{
  "model": "sound classifier",
  "gain_aug_db": 10,
  "inner_norm": false,
  "width": 256,
  "loss": "cross_entropy",
  "residual_init": "none"
}
Rows from block 3 of a small sound classifier, named by matrix and row number. Rows with one number within an expert belong to one neuron, the router's apart. Each number is 200 + 20 x the weight over its row's rms, rounded and kept within 0 to 999. All counts start at 0.
Before each expert's rows are labels from the 100 clips, of 14848, where the router gives the expert most weight on average: "loudest" is the band of the loudest frequency at the time of the peak. Only what is clearly more common there than usual is listed. The data: synthesized solo parts of chorales (CocoChorales).
# router: router (model.blocks.3.mlp.router.weight, 16x256, trained with AdamW), inputs 64-127
# up: expert up (model.blocks.3.mlp.up, 16x128x256), inputs 64-127
# down: expert down (model.blocks.3.mlp.down, 16x256x128, transposed), outputs 64-127

# expert 7
loudest: 1000 to 2000 Hz
router.7,212,173,200,206,229,185,206,205,175,213,167,219,164,170,199,198,173,187,205,170,231,170,207,195,208,208,212,195,200,200,204,233,229,211,221,213,222,184,219,183,217,216,195,174,207,193,223,203,193,198,181,231,191,169,180,236,197,218,193,232,231,204,189,173
up.0,221,191,213,175,191,208,213,203,191,176,191,170,213,215,227,196,219,215,206,206,234,188,196,176,195,219,166,161,182,150,186,194,217,212,183,200,197,226,173,154,181,182,192,216,169,200,183,229,178,188,182,214,203,206,209,195,166,209,255,198,218,203,202,176
down.0,177,209,217,222,225,185,208,194,164,217,211,209,226,190,241,209,204,217,216,195,227,176,204,228,213,203,224,259,184,201,225,184,206,215,223,217,202,175,214,183,229,161,168,189,211,215,181,217,216,158,196,183,216,213,185,219,199,208,222,172,190,207,203,196
up.1,219,214,188,260,167,170,201,200,220,237,161,167,222,211,168,223,197,225,213,209,222,184,220,171,199,211,208,191,174,240,181,216,169,206,192,207,194,176,181,233,193,200,189,234,226,204,208,178,189,191,212,179,195,211,239,212,208,160,186,217,221,207,190,190
down.1,229,208,194,191,194,205,232,199,202,228,169,206,209,176,179,238,185,201,217,197,234,215,190,199,209,196,188,210,188,214,204,211,182,202,187,192,192,193,226,196,194,216,239,161,195,199,194,192,227,189,209,172,210,199,217,195,176,186,239,215,206,206,191,211
up.2,167,213,219,198,229,207,210,198,196,188,212,210,213,222,209,193,184,203,187,223,210,190,198,212,215,220,198,233,203,205,230,196,197,220,204,195,189,172,170,189,144,228,221,183,195,181,171,194,219,168,204,230,197,184,165,195,191,224,187,206,175,172,210,199
down.2,201,203,188,208,213,191,193,205,243,208,214,210,190,202,193,165,193,219,195,191,171,207,198,207,197,182,228,209,177,229,174,209,182,192,223,197,239,180,177,169,234,183,187,187,188,226,221,206,240,226,202,201,207,182,195,196,218,169,207,201,212,198,189,198
up.3,176,188,212,233,204,186,194,191,185,210,208,200,192,193,219,180,186,163,206,204,219,222,263,189,239,229,189,200,198,217,224,186,192,234,200,188,200,192,189,203,208,206,151,211,193,205,186,203,183,193,220,217,217,178,208,200,205,245,198,196,193,197,194,213
down.3,180,206,175,187,225,210,208,193,203,168,210,191,203,174,203,185,224,218,195,189,187,186,191,203,201,189,206,200,216,196,208,185,209,217,214,209,215,242,210,170,167,224,200,175,205,234,206,173,225,205,169,182,210,206,218,198,212,203,221,199,198,161,165,205
up.4,261,230,186,201,195,211,199,183,218,204,206,204,188,226,196,200,199,203,199,211,180,187,173,223,184,232,209,161,151,232,194,189,207,151,167,207,209,223,231,210,174,195,207,205,219,162,218,196,194,216,200,159,222,210,204,195,208,190,208,223,186,177,196,185
down.4,196,272,199,195,168,234,204,185,160,172,207,238,163,207,196,214,183,235,203,192,204,207,209,184,167,183,213,212,194,196,162,204,208,174,184,173,221,196,212,195,251,186,211,220,217,219,197,207,181,182,202,187,193,174,206,214,234,194,192,202,191,180,242,154
up.5,215,229,226,174,164,194,211,215,220,214,192,193,203,219,178,206,187,204,200,178,198,187,208,150,185,212,219,179,176,263,183,232,159,220,215,233,250,172,205,214,200,199,200,215,202,195,183,214,183,172,219,166,195,166,184,186,189,182,196,232,216,197,193,205
down.5,192,192,172,190,183,158,205,214,224,196,197,208,198,217,195,212,209,187,207,218,173,202,201,199,168,214,202,228,206,231,193,180,167,187,196,212,186,196,187,222,214,157,176,223,183,200,200,170,218,196,238,184,237,221,220,194,177,217,208,213,201,222,183,216
up.6,206,182,193,235,179,208,211,190,196,179,189,249,231,200,219,239,178,235,229,223,219,178,210,232,209,190,202,182,235,202,208,215,196,189,191,173,174,217,205,180,207,206,225,197,224,213,169,202,181,162,199,223,207,201,191,193,175,206,218,209,212,194,190,206
down.6,154,219,231,168,187,207,203,167,213,191,237,209,193,177,193,212,201,189,222,231,193,214,182,165,228,207,180,203,194,164,176,186,198,213,221,186,181,166,211,183,202,217,198,180,197,223,212,185,216,206,212,186,202,173,170,191,235,223,158,202,205,205,206,200
up.7,219,190,221,204,236,193,160,207,203,204,174,203,169,199,202,214,195,189,153,209,199,228,237,200,230,204,199,182,197,211,200,187,188,231,174,231,192,183,172,179,226,222,167,217,184,220,233,136,187,231,189,209,203,209,172,220,192,209,204,219,213,194,208,160
down.7,218,217,196,194,198,237,221,208,197,200,238,210,190,188,208,199,218,194,197,221,187,237,173,204,198,180,192,201,203,189,205,207,217,195,211,216,233,245,197,189,204,164,164,175,238,242,189,189,187,221,188,200,202,222,221,231,205,176,210,177,172,182,181,191
up.8,180,186,208,176,191,174,222,197,157,194,187,159,188,179,233,223,201,195,215,203,183,231,191,235,171,201,187,217,198,210,241,202,201,210,202,164,235,220,216,198,177,211,188,211,183,215,205,189,195,191,253,206,214,201,181,160,226,171,186,172,207,212,163,213
down.8,189,228,187,200,179,203,213,231,200,194,188,185,208,212,183,194,199,217,201,210,205,150,214,202,178,175,193,188,228,199,217,161,180,211,216,220,196,199,160,194,193,214,199,216,201,189,181,197,197,194,208,188,204,210,207,164,193,198,191,220,204,223,199,207
up.9,187,205,211,199,219,194,175,197,216,184,203,230,185,201,218,195,171,211,173,192,199,188,198,181,218,227,177,201,212,173,189,188,184,198,187,196,205,184,193,233,166,168,211,200,207,226,224,179,194,214,220,188,163,227,223,225,191,166,174,219,178,208,224,199
down.9,214,178,198,222,241,221,191,172,203,202,175,217,193,203,147,167,199,215,220,207,209,187,217,200,240,194,210,188,140,223,206,204,203,161,224,183,219,195,212,185,236,208,207,234,194,183,194,190,172,192,224,171,214,227,166,191,194,223,182,198,190,203,220,173
up.10,194,197,201,222,219,181,187,194,211,192,189,207,183,213,170,194,195,202,226,183,213,228,222,168,200,197,193,203,228,168,226,184,217,185,193,183,228,186,211,186,190,198,198,221,210,210,199,206,213,175,203,153,207,191,142,212,215,161,204,167,176,231,196,211
down.10,195,188,188,199,239,170,192,206,221,229,191,218,174,193,196,190,224,185,143,190,188,198,230,179,181,180,193,195,178,191,191,215,173,189,190,192,242,183,194,197,212,201,238,209,190,192,181,170,201,203,235,184,215,222,219,184,215,194,168,183,221,211,235,229
up.11,201,198,187,206,220,198,201,188,213,182,194,233,126,218,206,159,189,207,223,190,200,205,169,157,206,245,196,219,224,195,182,183,184,176,207,203,232,176,209,181,229,203,188,191,198,183,203,161,233,185,195,167,232,173,200,245,180,214,228,245,229,195,220,188
down.11,195,174,181,142,183,228,197,175,212,230,195,213,235,207,200,230,169,190,180,175,171,196,208,192,178,172,189,189,146,240,201,227,201,213,203,212,214,216,211,240,192,201,213,191,223,196,207,193,194,222,228,245,185,181,151,207,241,172,203,179,234,209,195,204

# expert 15
loudest: 250 to 500 Hz
router.15,227,184,152,235,184,197,227,218,183,168,224,165,189,206,190,219,222,183,166,205,155,209,170,215,170,215,186,231,181,224,208,191,206,173,177,208,192,189,176,191,207,186,191,204,217,211,201,189,192,207,205,193,208,202,208,169,185,204,172,192,209,160,224,198
up.0,195,214,206,195,191,214,184,206,192,202,190,205,208,174,213,207,215,175,205,192,207,198,221,221,208,190,164,223,220,175,212,227,208,196,175,182,207,214,202,198,186,223,208,199,191,199,202,210,202,232,211,191,204,193,243,199,218,229,200,197,203,222,172,207
down.0,236,226,181,226,188,205,192,192,182,196,199,203,217,186,226,213,242,193,167,186,183,195,244,203,217,219,227,178,175,216,209,143,221,215,165,166,205,215,185,232,177,176,189,181,190,181,198,182,179,195,204,186,191,212,230,197,183,193,168,150,204,215,206,222
up.1,182,219,176,193,209,235,193,207,201,206,202,195,234,222,195,194,218,203,189,182,197,197,227,174,205,218,219,196,197,189,209,226,157,207,223,166,243,181,225,191,235,221,186,181,203,214,198,206,204,203,196,183,226,201,204,202,173,213,239,205,204,176,186,200
down.1,181,239,182,198,231,190,205,211,187,200,215,220,196,193,175,202,201,176,194,214,215,180,191,184,167,191,149,212,219,191,223,180,213,164,257,198,187,193,165,188,179,173,206,200,207,232,207,197,224,211,219,204,246,183,222,185,206,209,145,192,182,210,215,235
up.2,180,198,203,187,219,215,209,198,194,206,182,214,230,215,213,212,189,217,180,193,197,205,194,229,192,162,210,165,204,203,212,160,231,197,185,197,253,184,211,190,209,205,197,197,236,205,182,207,223,190,215,251,180,187,207,199,235,190,197,211,196,175,211,201
down.2,192,218,198,192,210,188,179,214,182,189,192,180,219,210,199,231,243,198,231,201,211,202,247,191,192,214,181,206,190,211,183,188,227,241,189,192,209,226,204,207,203,219,184,214,185,198,202,184,203,180,236,198,211,200,184,203,203,222,220,172,195,203,222,177
up.3,185,205,199,214,219,204,205,204,217,173,197,193,180,186,181,173,202,201,200,212,150,167,162,190,234,192,188,201,188,178,197,232,200,164,203,169,186,156,174,204,167,199,202,176,184,238,191,172,202,185,217,221,209,152,174,198,214,188,241,178,210,236,238,217
down.3,232,202,213,183,161,210,214,214,191,170,197,217,263,190,186,184,190,211,170,230,207,190,182,201,204,218,230,198,196,244,184,215,161,199,224,196,171,214,237,214,166,190,200,194,185,195,208,160,190,247,193,180,229,185,200,200,164,203,188,223,215,179,187,174
up.4,221,205,210,175,166,194,192,216,234,212,227,212,206,198,199,185,208,221,216,199,188,197,218,220,213,222,172,193,188,186,213,191,174,222,192,216,195,193,192,193,200,196,198,191,199,200,224,155,213,187,204,206,206,214,196,215,143,150,189,153,206,201,235,213
down.4,193,204,191,193,203,201,182,232,233,182,207,195,174,190,176,233,205,184,232,159,255,200,214,207,188,180,195,222,162,219,223,181,237,184,203,213,225,227,185,208,207,178,219,177,172,178,219,220,185,219,177,193,197,202,232,198,222,184,189,209,221,234,169,213
up.5,204,232,213,189,208,190,176,205,216,143,200,179,192,231,190,189,200,181,166,207,178,169,216,193,218,197,190,219,209,181,210,187,199,200,230,174,164,170,199,167,195,177,205,214,191,199,211,188,213,176,180,187,187,199,196,196,206,214,217,221,233,208,211,186
down.5,207,159,197,203,183,214,221,210,172,203,189,227,199,204,227,175,195,213,208,186,183,219,185,174,247,220,182,218,238,195,222,201,217,186,227,194,245,210,181,204,215,191,202,202,162,190,208,212,215,164,169,190,207,189,218,225,214,202,220,206,213,188,190,208
up.6,164,199,189,203,211,210,169,196,217,211,185,188,186,235,200,223,231,189,203,173,181,153,205,228,197,172,202,205,198,175,190,193,193,215,195,183,182,176,193,198,204,200,197,189,196,213,194,207,227,198,204,264,235,233,216,188,194,230,224,153,181,167,226,172
down.6,189,214,186,190,196,217,236,199,157,191,186,235,222,181,178,193,217,190,206,199,228,198,178,204,186,202,196,191,224,183,194,188,208,189,189,202,208,177,188,193,181,208,219,228,203,182,223,212,170,221,170,184,178,204,197,199,170,185,234,176,214,179,185,232
up.7,166,231,203,196,217,196,192,211,228,178,171,219,206,168,201,201,177,209,195,195,203,190,227,193,228,218,201,206,240,217,206,226,176,214,248,217,203,216,205,174,227,163,193,198,176,212,204,217,207,164,209,173,240,192,205,205,220,235,198,213,206,186,185,196
down.7,169,187,206,205,182,220,163,203,235,221,195,215,193,185,195,215,211,201,176,197,201,220,231,190,182,200,199,170,195,213,209,166,203,216,198,188,206,203,200,202,153,218,227,205,223,215,208,190,207,188,192,177,193,164,187,171,193,204,235,176,192,269,198,189
up.8,186,187,196,187,181,205,186,181,183,205,243,204,217,235,203,182,223,211,192,225,217,196,129,216,174,171,194,205,213,208,184,186,180,161,184,203,168,236,207,200,233,222,178,211,207,175,164,225,238,164,230,183,185,217,209,210,186,180,209,168,211,228,195,243
down.8,176,149,252,200,183,220,224,205,207,217,164,204,204,214,207,208,181,228,208,218,184,204,200,190,212,216,218,224,226,173,196,212,164,205,213,194,183,194,206,158,220,248,215,193,181,201,183,218,190,152,200,194,191,192,211,241,217,200,169,209,202,153,195,201
up.9,218,221,197,204,189,226,195,207,193,231,206,162,170,207,206,205,192,204,197,191,220,215,190,214,144,196,177,193,184,200,213,200,196,230,215,184,190,230,174,186,210,234,192,205,244,214,197,174,194,219,187,196,174,195,186,210,169,208,221,159,167,228,200,191
down.9,211,237,188,185,174,166,189,175,230,194,185,164,195,155,210,185,178,230,206,212,171,199,206,202,228,212,176,188,230,223,203,203,198,205,163,206,214,173,177,188,189,203,191,211,180,197,205,200,212,186,194,223,202,162,194,186,183,235,222,244,195,177,182,201
up.10,185,190,205,215,189,211,197,206,189,214,180,191,224,217,240,194,208,204,166,231,241,224,240,198,192,228,207,182,211,215,198,235,209,210,207,157,176,172,201,207,217,199,249,194,184,196,223,189,200,206,206,220,210,199,221,214,184,209,197,205,196,198,208,229
down.10,191,226,216,226,203,183,159,182,187,168,242,199,187,176,232,201,173,178,160,189,210,206,181,192,224,208,207,202,195,183,200,194,198,185,194,219,191,174,170,207,246,250,212,208,198,215,165,206,178,203,205,232,195,226,215,219,210,187,231,202,228,207,215,212
up.11,195,189,194,190,156,215,210,208,220,213,201,211,210,203,185,174,203,197,222,248,164,213,184,205,222,223,196,215,191,183,163,195,212,207,190,184,180,175,203,211,259,191,219,218,169,211,174,228,199,164,216,221,156,218,206,144,210,210,195,204,160,196,217,232
down.11,217,208,224,178,212,189,212,221,214,180,225,177,170,189,204,205,186,222,155,202,218,193,219,141,218,206,187,186,199,198,198,166,175,215,206,218,206,214,175,194,226,200,183,211,250,194,227,236,219,222,204,204,186,217,186,221,211,187,203,187,206,160,199,206

# expert 10
loudest: 500 to 1000 Hz
router.10,187,187,203,190,216,211,200,194,154,199,213,188,177,196,206,187,177,219,232,161,208,181,189,241,174,211,234,219,215,206,191,240,208,215,201,207,205,211,222,184,172,210,158,188,226,188,192,181,224,176,217,204,192,188,205,188,209,202,158,209,210,176,203,183
up.0,211,211,246,185,203,186,233,195,178,181,196,249,202,198,235,181,177,235,217,163,235,207,247,220,218,172,228,195,240,175,188,225,237,227,207,177,168,200,226,211,224,204,195,210,195,213,191,242,226,191,195,211,189,196,208,203,222,183,198,180,208,208,204,213
down.0,189,186,182,219,199,190,182,189,192,214,197,230,194,222,200,131,206,154,213,189,158,216,184,177,193,201,192,208,218,192,222,170,201,185,204,207,178,219,215,218,143,210,225,175,196,212,207,220,177,204,212,199,233,180,193,201,190,190,211,211,222,180,177,179
up.1,210,196,218,239,232,222,174,190,192,202,176,169,178,215,151,225,165,221,221,197,173,170,187,223,208,200,236,200,174,181,180,211,205,196,180,196,247,226,207,195,172,235,208,191,206,202,207,179,181,197,194,213,204,210,211,183,188,213,208,207,185,210,201,177
down.1,213,201,191,201,226,189,251,192,189,203,211,233,165,177,237,171,230,211,191,183,203,234,165,199,221,183,201,240,222,189,208,211,209,192,215,220,210,189,193,196,216,207,175,184,184,221,216,227,170,200,188,224,161,170,205,213,229,172,214,192,197,196,196,193
up.2,193,208,194,192,192,226,213,190,261,178,196,201,203,206,201,167,206,197,194,193,185,180,195,226,173,207,209,230,164,207,217,179,209,174,241,199,174,208,206,169,213,221,206,218,175,205,174,224,243,223,176,225,210,178,199,194,171,187,239,178,249,171,234,201
down.2,197,187,226,239,183,206,215,229,226,204,196,223,231,211,202,207,172,210,214,181,179,219,221,231,213,202,218,188,253,175,186,203,201,216,182,188,203,221,197,207,208,199,187,155,210,217,226,194,161,251,203,187,195,206,188,227,180,217,193,185,212,211,162,211
up.3,189,194,186,208,173,181,204,193,208,220,190,180,205,186,178,199,239,198,193,207,217,182,207,178,229,208,212,186,185,179,212,201,163,238,246,152,197,187,224,157,206,194,211,195,208,197,172,194,202,198,184,181,181,194,201,203,193,202,195,214,172,185,228,191
down.3,194,223,209,215,178,184,182,179,170,162,201,188,194,207,178,203,180,222,199,196,186,196,202,175,157,158,193,190,166,203,226,168,208,213,178,221,178,219,171,220,213,197,185,212,198,175,237,184,170,201,208,201,192,219,203,198,223,203,203,196,186,219,210,173
up.4,213,175,214,206,182,219,195,200,212,201,220,234,198,246,211,220,212,169,197,203,210,181,205,210,199,160,208,190,173,196,220,209,190,183,200,197,217,195,202,169,173,198,190,191,225,212,187,185,195,176,208,218,212,232,143,195,204,183,195,194,214,215,206,229
down.4,184,192,195,211,197,192,175,164,208,222,204,190,208,174,201,212,212,207,221,194,211,222,200,194,257,241,220,218,206,191,228,193,177,175,201,156,206,211,197,208,214,218,217,213,173,184,234,228,187,194,202,226,190,206,198,215,194,207,194,165,177,187,208,190
up.5,184,210,218,229,183,203,212,202,181,201,239,195,192,199,205,199,210,178,207,216,196,179,148,209,218,158,162,183,157,207,157,172,224,214,188,195,182,219,194,201,204,197,152,199,208,191,186,202,204,176,236,195,183,160,211,186,172,212,174,233,221,217,205,211
down.5,207,217,211,202,244,177,231,207,183,199,205,154,204,186,194,217,183,202,207,194,195,207,224,226,236,184,211,204,195,211,188,184,160,215,224,207,208,179,199,194,186,184,215,156,193,225,184,188,184,195,226,151,209,209,239,173,184,184,213,207,210,223,195,169
up.6,211,176,192,190,214,202,177,203,201,187,190,205,200,206,219,238,169,232,215,144,213,215,221,194,192,196,214,185,184,239,217,191,207,165,245,207,221,206,214,151,192,186,213,185,189,204,167,197,202,217,219,151,203,187,190,197,181,199,193,204,230,238,175,212
down.6,184,166,179,174,202,216,206,167,231,215,238,216,199,199,186,200,199,173,192,225,184,207,175,222,187,188,191,181,205,171,210,194,199,214,183,193,189,195,182,223,218,236,192,243,189,203,182,205,219,233,176,188,236,206,177,199,198,192,172,209,221,199,223,204
up.7,183,187,191,171,196,255,188,199,197,196,213,200,184,175,190,163,177,191,199,189,195,187,214,194,219,197,203,183,226,188,211,193,188,226,198,208,196,192,227,232,204,213,196,187,215,210,167,217,189,193,212,194,194,199,188,186,225,200,209,220,181,213,208,197
down.7,203,207,211,215,176,210,191,226,175,182,221,190,183,209,212,195,210,214,170,189,219,197,190,236,157,196,195,225,189,185,185,204,249,194,218,179,180,189,201,182,169,209,237,233,210,212,256,218,216,219,186,219,208,189,193,179,218,194,206,202,207,201,219,187
up.8,238,181,204,198,205,224,218,218,195,171,202,157,217,210,220,219,193,194,201,189,205,180,214,186,227,215,206,198,230,209,200,183,215,215,213,182,186,183,185,186,171,186,192,196,200,240,168,178,213,210,190,193,187,168,209,197,224,178,218,199,214,208,201,220
down.8,206,208,214,181,205,191,205,208,196,168,189,167,210,194,199,173,228,195,171,223,213,166,210,206,167,184,201,216,170,203,183,210,182,193,179,184,158,182,192,185,201,210,213,258,205,180,201,182,208,203,220,214,172,211,176,172,162,203,218,184,196,233,215,185
up.9,184,183,214,229,189,207,200,190,205,200,196,182,205,177,225,185,208,196,209,188,196,193,164,194,198,241,227,217,173,193,194,183,195,195,192,228,224,197,218,191,219,238,200,219,191,179,206,182,194,187,220,190,194,180,212,270,206,194,193,204,191,213,186,199
down.9,188,157,181,249,206,171,201,187,180,216,195,184,223,204,216,180,229,230,207,202,205,221,201,204,173,208,211,224,200,208,190,186,190,235,234,184,196,160,217,182,178,196,200,202,209,220,123,220,229,200,182,191,187,240,233,214,188,201,188,198,199,129,229,167
up.10,227,174,195,218,175,207,200,196,199,221,190,190,204,213,194,188,179,192,190,216,217,174,178,208,183,187,211,205,190,182,175,226,152,213,187,219,216,186,183,179,205,207,237,232,203,209,202,225,185,167,194,194,209,210,183,153,208,198,207,179,165,210,201,205
down.10,192,212,180,200,184,204,227,205,224,160,195,195,164,179,213,191,203,210,210,191,194,225,197,181,195,230,254,240,198,201,238,191,201,193,204,223,212,193,212,188,185,184,162,168,195,178,240,188,205,188,202,249,222,189,206,217,174,228,175,226,198,188,208,195
up.11,183,194,212,200,200,204,182,201,198,184,194,188,206,215,216,204,170,220,189,195,208,237,217,225,209,181,233,195,208,199,214,186,216,224,219,210,192,195,230,191,195,185,207,191,184,204,197,268,168,191,209,181,206,214,168,213,220,195,248,173,206,197,204,201
down.11,217,242,220,186,181,182,187,198,199,199,228,217,210,189,186,190,200,177,215,199,188,213,184,174,215,223,199,233,215,207,203,222,232,204,199,213,196,209,235,209,191,195,201,189,199,234,216,199,181,211,191,232,221,181,226,175,170,218,211,223,201,185,185,179

# expert 8
loudest: 1000 to 2000 Hz
router.8,222,196,198,170,189,208,203,191,227,197,154,172,201,159,211,210,208,177,244,190,185,193,160,182,181,212,222,205,162,206,191,192,185,217,223,198,227,177,200,193,219,219,178,187,192,179,180,186,185,206,213,228,220,204,188,181,190,201,176,192,209,203,208,179
up.0,208,177,219,217,177,208,195,207,205,214,188,168,202,184,161,208,204,186,197,184,200,203,193,221,188,220,203,187,184,210,207,226,191,245,195,205,210,190,185,208,196,173,207,211,176,169,160,217,163,200,206,204,216,190,166,198,235,202,149,206,195,176,183,195
down.0,198,215,214,201,182,195,217,161,182,199,238,184,189,221,165,154,206,173,204,197,241,192,194,197,178,189,234,167,215,175,194,210,222,184,199,176,215,183,192,199,163,203,161,192,203,180,189,183,216,213,220,190,169,216,211,189,192,188,195,244,228,193,220,199
up.1,202,206,189,184,217,210,187,206,193,198,208,205,231,205,219,203,193,177,238,221,157,169,178,229,192,205,188,174,176,207,156,187,227,221,209,191,191,183,204,196,163,232,194,195,172,240,223,220,198,187,237,235,201,199,202,205,175,201,193,177,196,203,186,216
down.1,185,176,190,186,245,184,201,229,192,194,188,214,198,183,196,183,207,197,183,228,170,201,227,193,195,191,184,219,208,165,206,206,189,172,217,249,199,217,204,210,222,201,224,185,196,201,203,180,188,195,151,223,235,184,182,233,209,185,229,176,185,210,175,186
up.2,200,197,179,201,213,186,200,217,193,232,197,175,207,219,196,200,202,190,214,204,202,181,229,198,226,199,184,167,179,210,201,200,234,201,181,203,169,215,200,209,188,210,235,225,172,194,252,210,198,213,214,214,197,197,195,212,235,239,198,132,176,194,202,212
down.2,220,208,183,181,217,192,196,204,219,221,195,195,276,216,206,222,226,201,180,217,198,227,213,234,195,194,205,195,195,181,210,201,213,225,224,221,184,197,205,196,237,195,201,189,211,182,188,195,184,209,162,203,209,184,174,220,228,189,254,188,191,181,241,207
up.3,194,217,197,207,178,209,217,214,218,201,189,208,221,259,177,177,178,166,201,229,189,213,209,192,206,198,206,203,200,185,213,192,190,187,191,186,226,206,211,225,196,172,180,206,215,220,216,206,172,176,192,196,171,164,229,192,191,210,188,175,181,205,208,182
down.3,168,188,195,200,189,166,186,210,209,223,174,182,225,225,181,186,193,221,220,187,178,193,197,185,217,190,200,168,151,204,197,202,215,195,224,177,190,225,220,201,178,214,208,172,191,165,164,217,191,183,215,223,183,202,184,232,200,205,167,192,220,196,207,215
up.4,208,200,231,188,226,218,199,226,227,220,189,195,220,235,158,207,177,181,174,201,182,166,208,212,227,193,212,201,165,224,177,215,179,196,205,205,180,180,194,195,192,206,194,233,177,211,208,194,182,176,171,213,181,159,206,194,199,194,260,222,197,164,206,190
down.4,221,190,185,168,184,218,210,211,190,216,194,227,183,183,221,230,232,211,206,181,213,204,172,147,202,191,175,207,230,179,211,176,216,236,218,199,197,226,199,188,200,179,203,209,210,200,180,219,230,208,226,198,205,221,227,209,187,212,214,181,226,215,198,206
up.5,201,212,203,241,189,207,204,180,178,202,211,204,182,231,154,217,220,163,213,194,192,223,161,181,207,209,182,214,193,205,163,215,201,206,168,203,197,198,201,179,199,192,187,196,216,224,209,179,184,211,210,220,202,206,204,179,209,183,217,207,180,205,182,165
down.5,171,200,200,174,253,211,188,207,206,205,227,214,205,194,199,199,209,212,187,206,166,216,228,181,206,214,173,198,219,200,214,196,192,217,195,232,202,174,159,215,227,164,188,160,196,191,211,193,174,171,192,192,185,198,208,213,212,225,181,226,205,208,211,193
up.6,171,195,179,227,202,161,190,205,217,225,222,214,204,151,210,178,184,183,213,180,196,183,217,204,226,185,191,183,195,145,207,186,194,198,205,206,193,193,195,227,219,188,216,208,196,222,211,158,242,217,190,220,225,196,165,214,231,213,182,190,195,178,206,180
down.6,214,199,196,202,188,188,187,202,172,225,212,210,225,211,189,174,189,196,187,227,194,214,207,176,189,216,176,227,169,211,208,191,179,190,169,176,183,207,214,210,161,202,210,202,200,210,190,223,208,179,188,183,182,196,214,211,199,184,180,206,213,163,183,204
up.7,195,220,159,207,208,187,167,186,194,203,243,198,168,232,209,229,196,245,205,188,185,193,178,161,179,191,215,243,191,206,187,186,174,204,169,195,186,197,214,225,209,195,188,216,209,188,202,209,188,212,222,186,192,221,213,242,180,205,208,180,211,162,206,190
down.7,199,179,230,194,172,225,181,205,196,175,209,201,218,143,187,162,191,160,208,224,224,184,189,219,191,222,227,180,206,210,191,190,196,220,232,178,207,196,199,179,224,214,216,193,204,183,193,183,200,184,176,197,198,212,190,178,189,249,179,215,153,179,205,209
up.8,215,202,199,193,205,172,227,218,212,188,189,213,226,183,204,184,182,202,182,224,231,209,220,202,190,195,205,207,209,240,184,202,172,185,198,218,191,189,194,193,189,215,204,206,225,186,225,172,166,227,148,151,217,224,203,197,170,227,199,165,226,192,208,195
down.8,195,183,205,217,169,207,186,190,164,188,178,200,207,202,195,241,196,194,209,196,215,197,197,220,202,204,201,202,190,193,196,218,177,153,170,187,161,201,246,183,194,216,194,227,193,183,198,206,194,222,218,231,197,196,151,198,211,221,193,192,215,212,178,201
up.9,180,190,227,185,193,215,199,187,195,218,198,220,207,184,221,215,198,182,199,188,204,161,202,206,195,204,202,149,197,191,166,190,224,195,222,220,177,200,186,182,230,215,205,208,195,147,202,222,209,198,214,187,211,192,176,206,226,191,208,149,183,199,188,186
down.9,194,209,204,188,226,201,196,211,193,198,238,186,204,187,197,203,220,215,178,179,210,174,175,179,180,197,182,256,218,183,191,198,222,214,189,210,207,208,201,201,216,175,199,181,242,188,193,196,211,191,199,174,177,225,230,203,209,226,204,188,183,194,207,198
up.10,199,233,217,180,219,223,179,205,207,211,181,184,176,211,202,207,203,178,174,225,215,166,229,199,203,192,183,203,192,237,218,208,187,171,257,183,235,166,227,229,205,206,154,209,208,208,174,188,201,205,185,178,193,197,218,202,181,213,175,175,184,187,230,221
down.10,202,224,190,177,200,233,217,229,197,203,225,198,192,233,213,246,188,206,187,179,183,259,179,203,204,189,211,210,182,218,224,204,207,215,198,173,185,191,166,196,198,172,206,213,204,224,228,201,226,182,202,194,195,217,217,198,182,178,200,204,214,213,194,213
up.11,192,205,186,228,160,200,211,195,203,179,190,167,219,194,190,184,208,224,182,182,202,194,197,197,200,165,205,205,186,169,145,229,219,200,195,191,206,200,239,205,198,167,209,187,225,208,187,210,189,226,202,199,211,196,199,182,198,189,193,152,201,183,234,205
down.11,234,202,213,178,203,206,208,200,188,194,235,223,192,219,222,214,200,183,209,201,200,218,213,205,200,175,167,166,197,195,231,201,232,188,199,210,239,191,221,202,199,232,203,214,194,217,209,224,229,201,186,200,171,185,205,164,243,184,184,200,218,214,208,244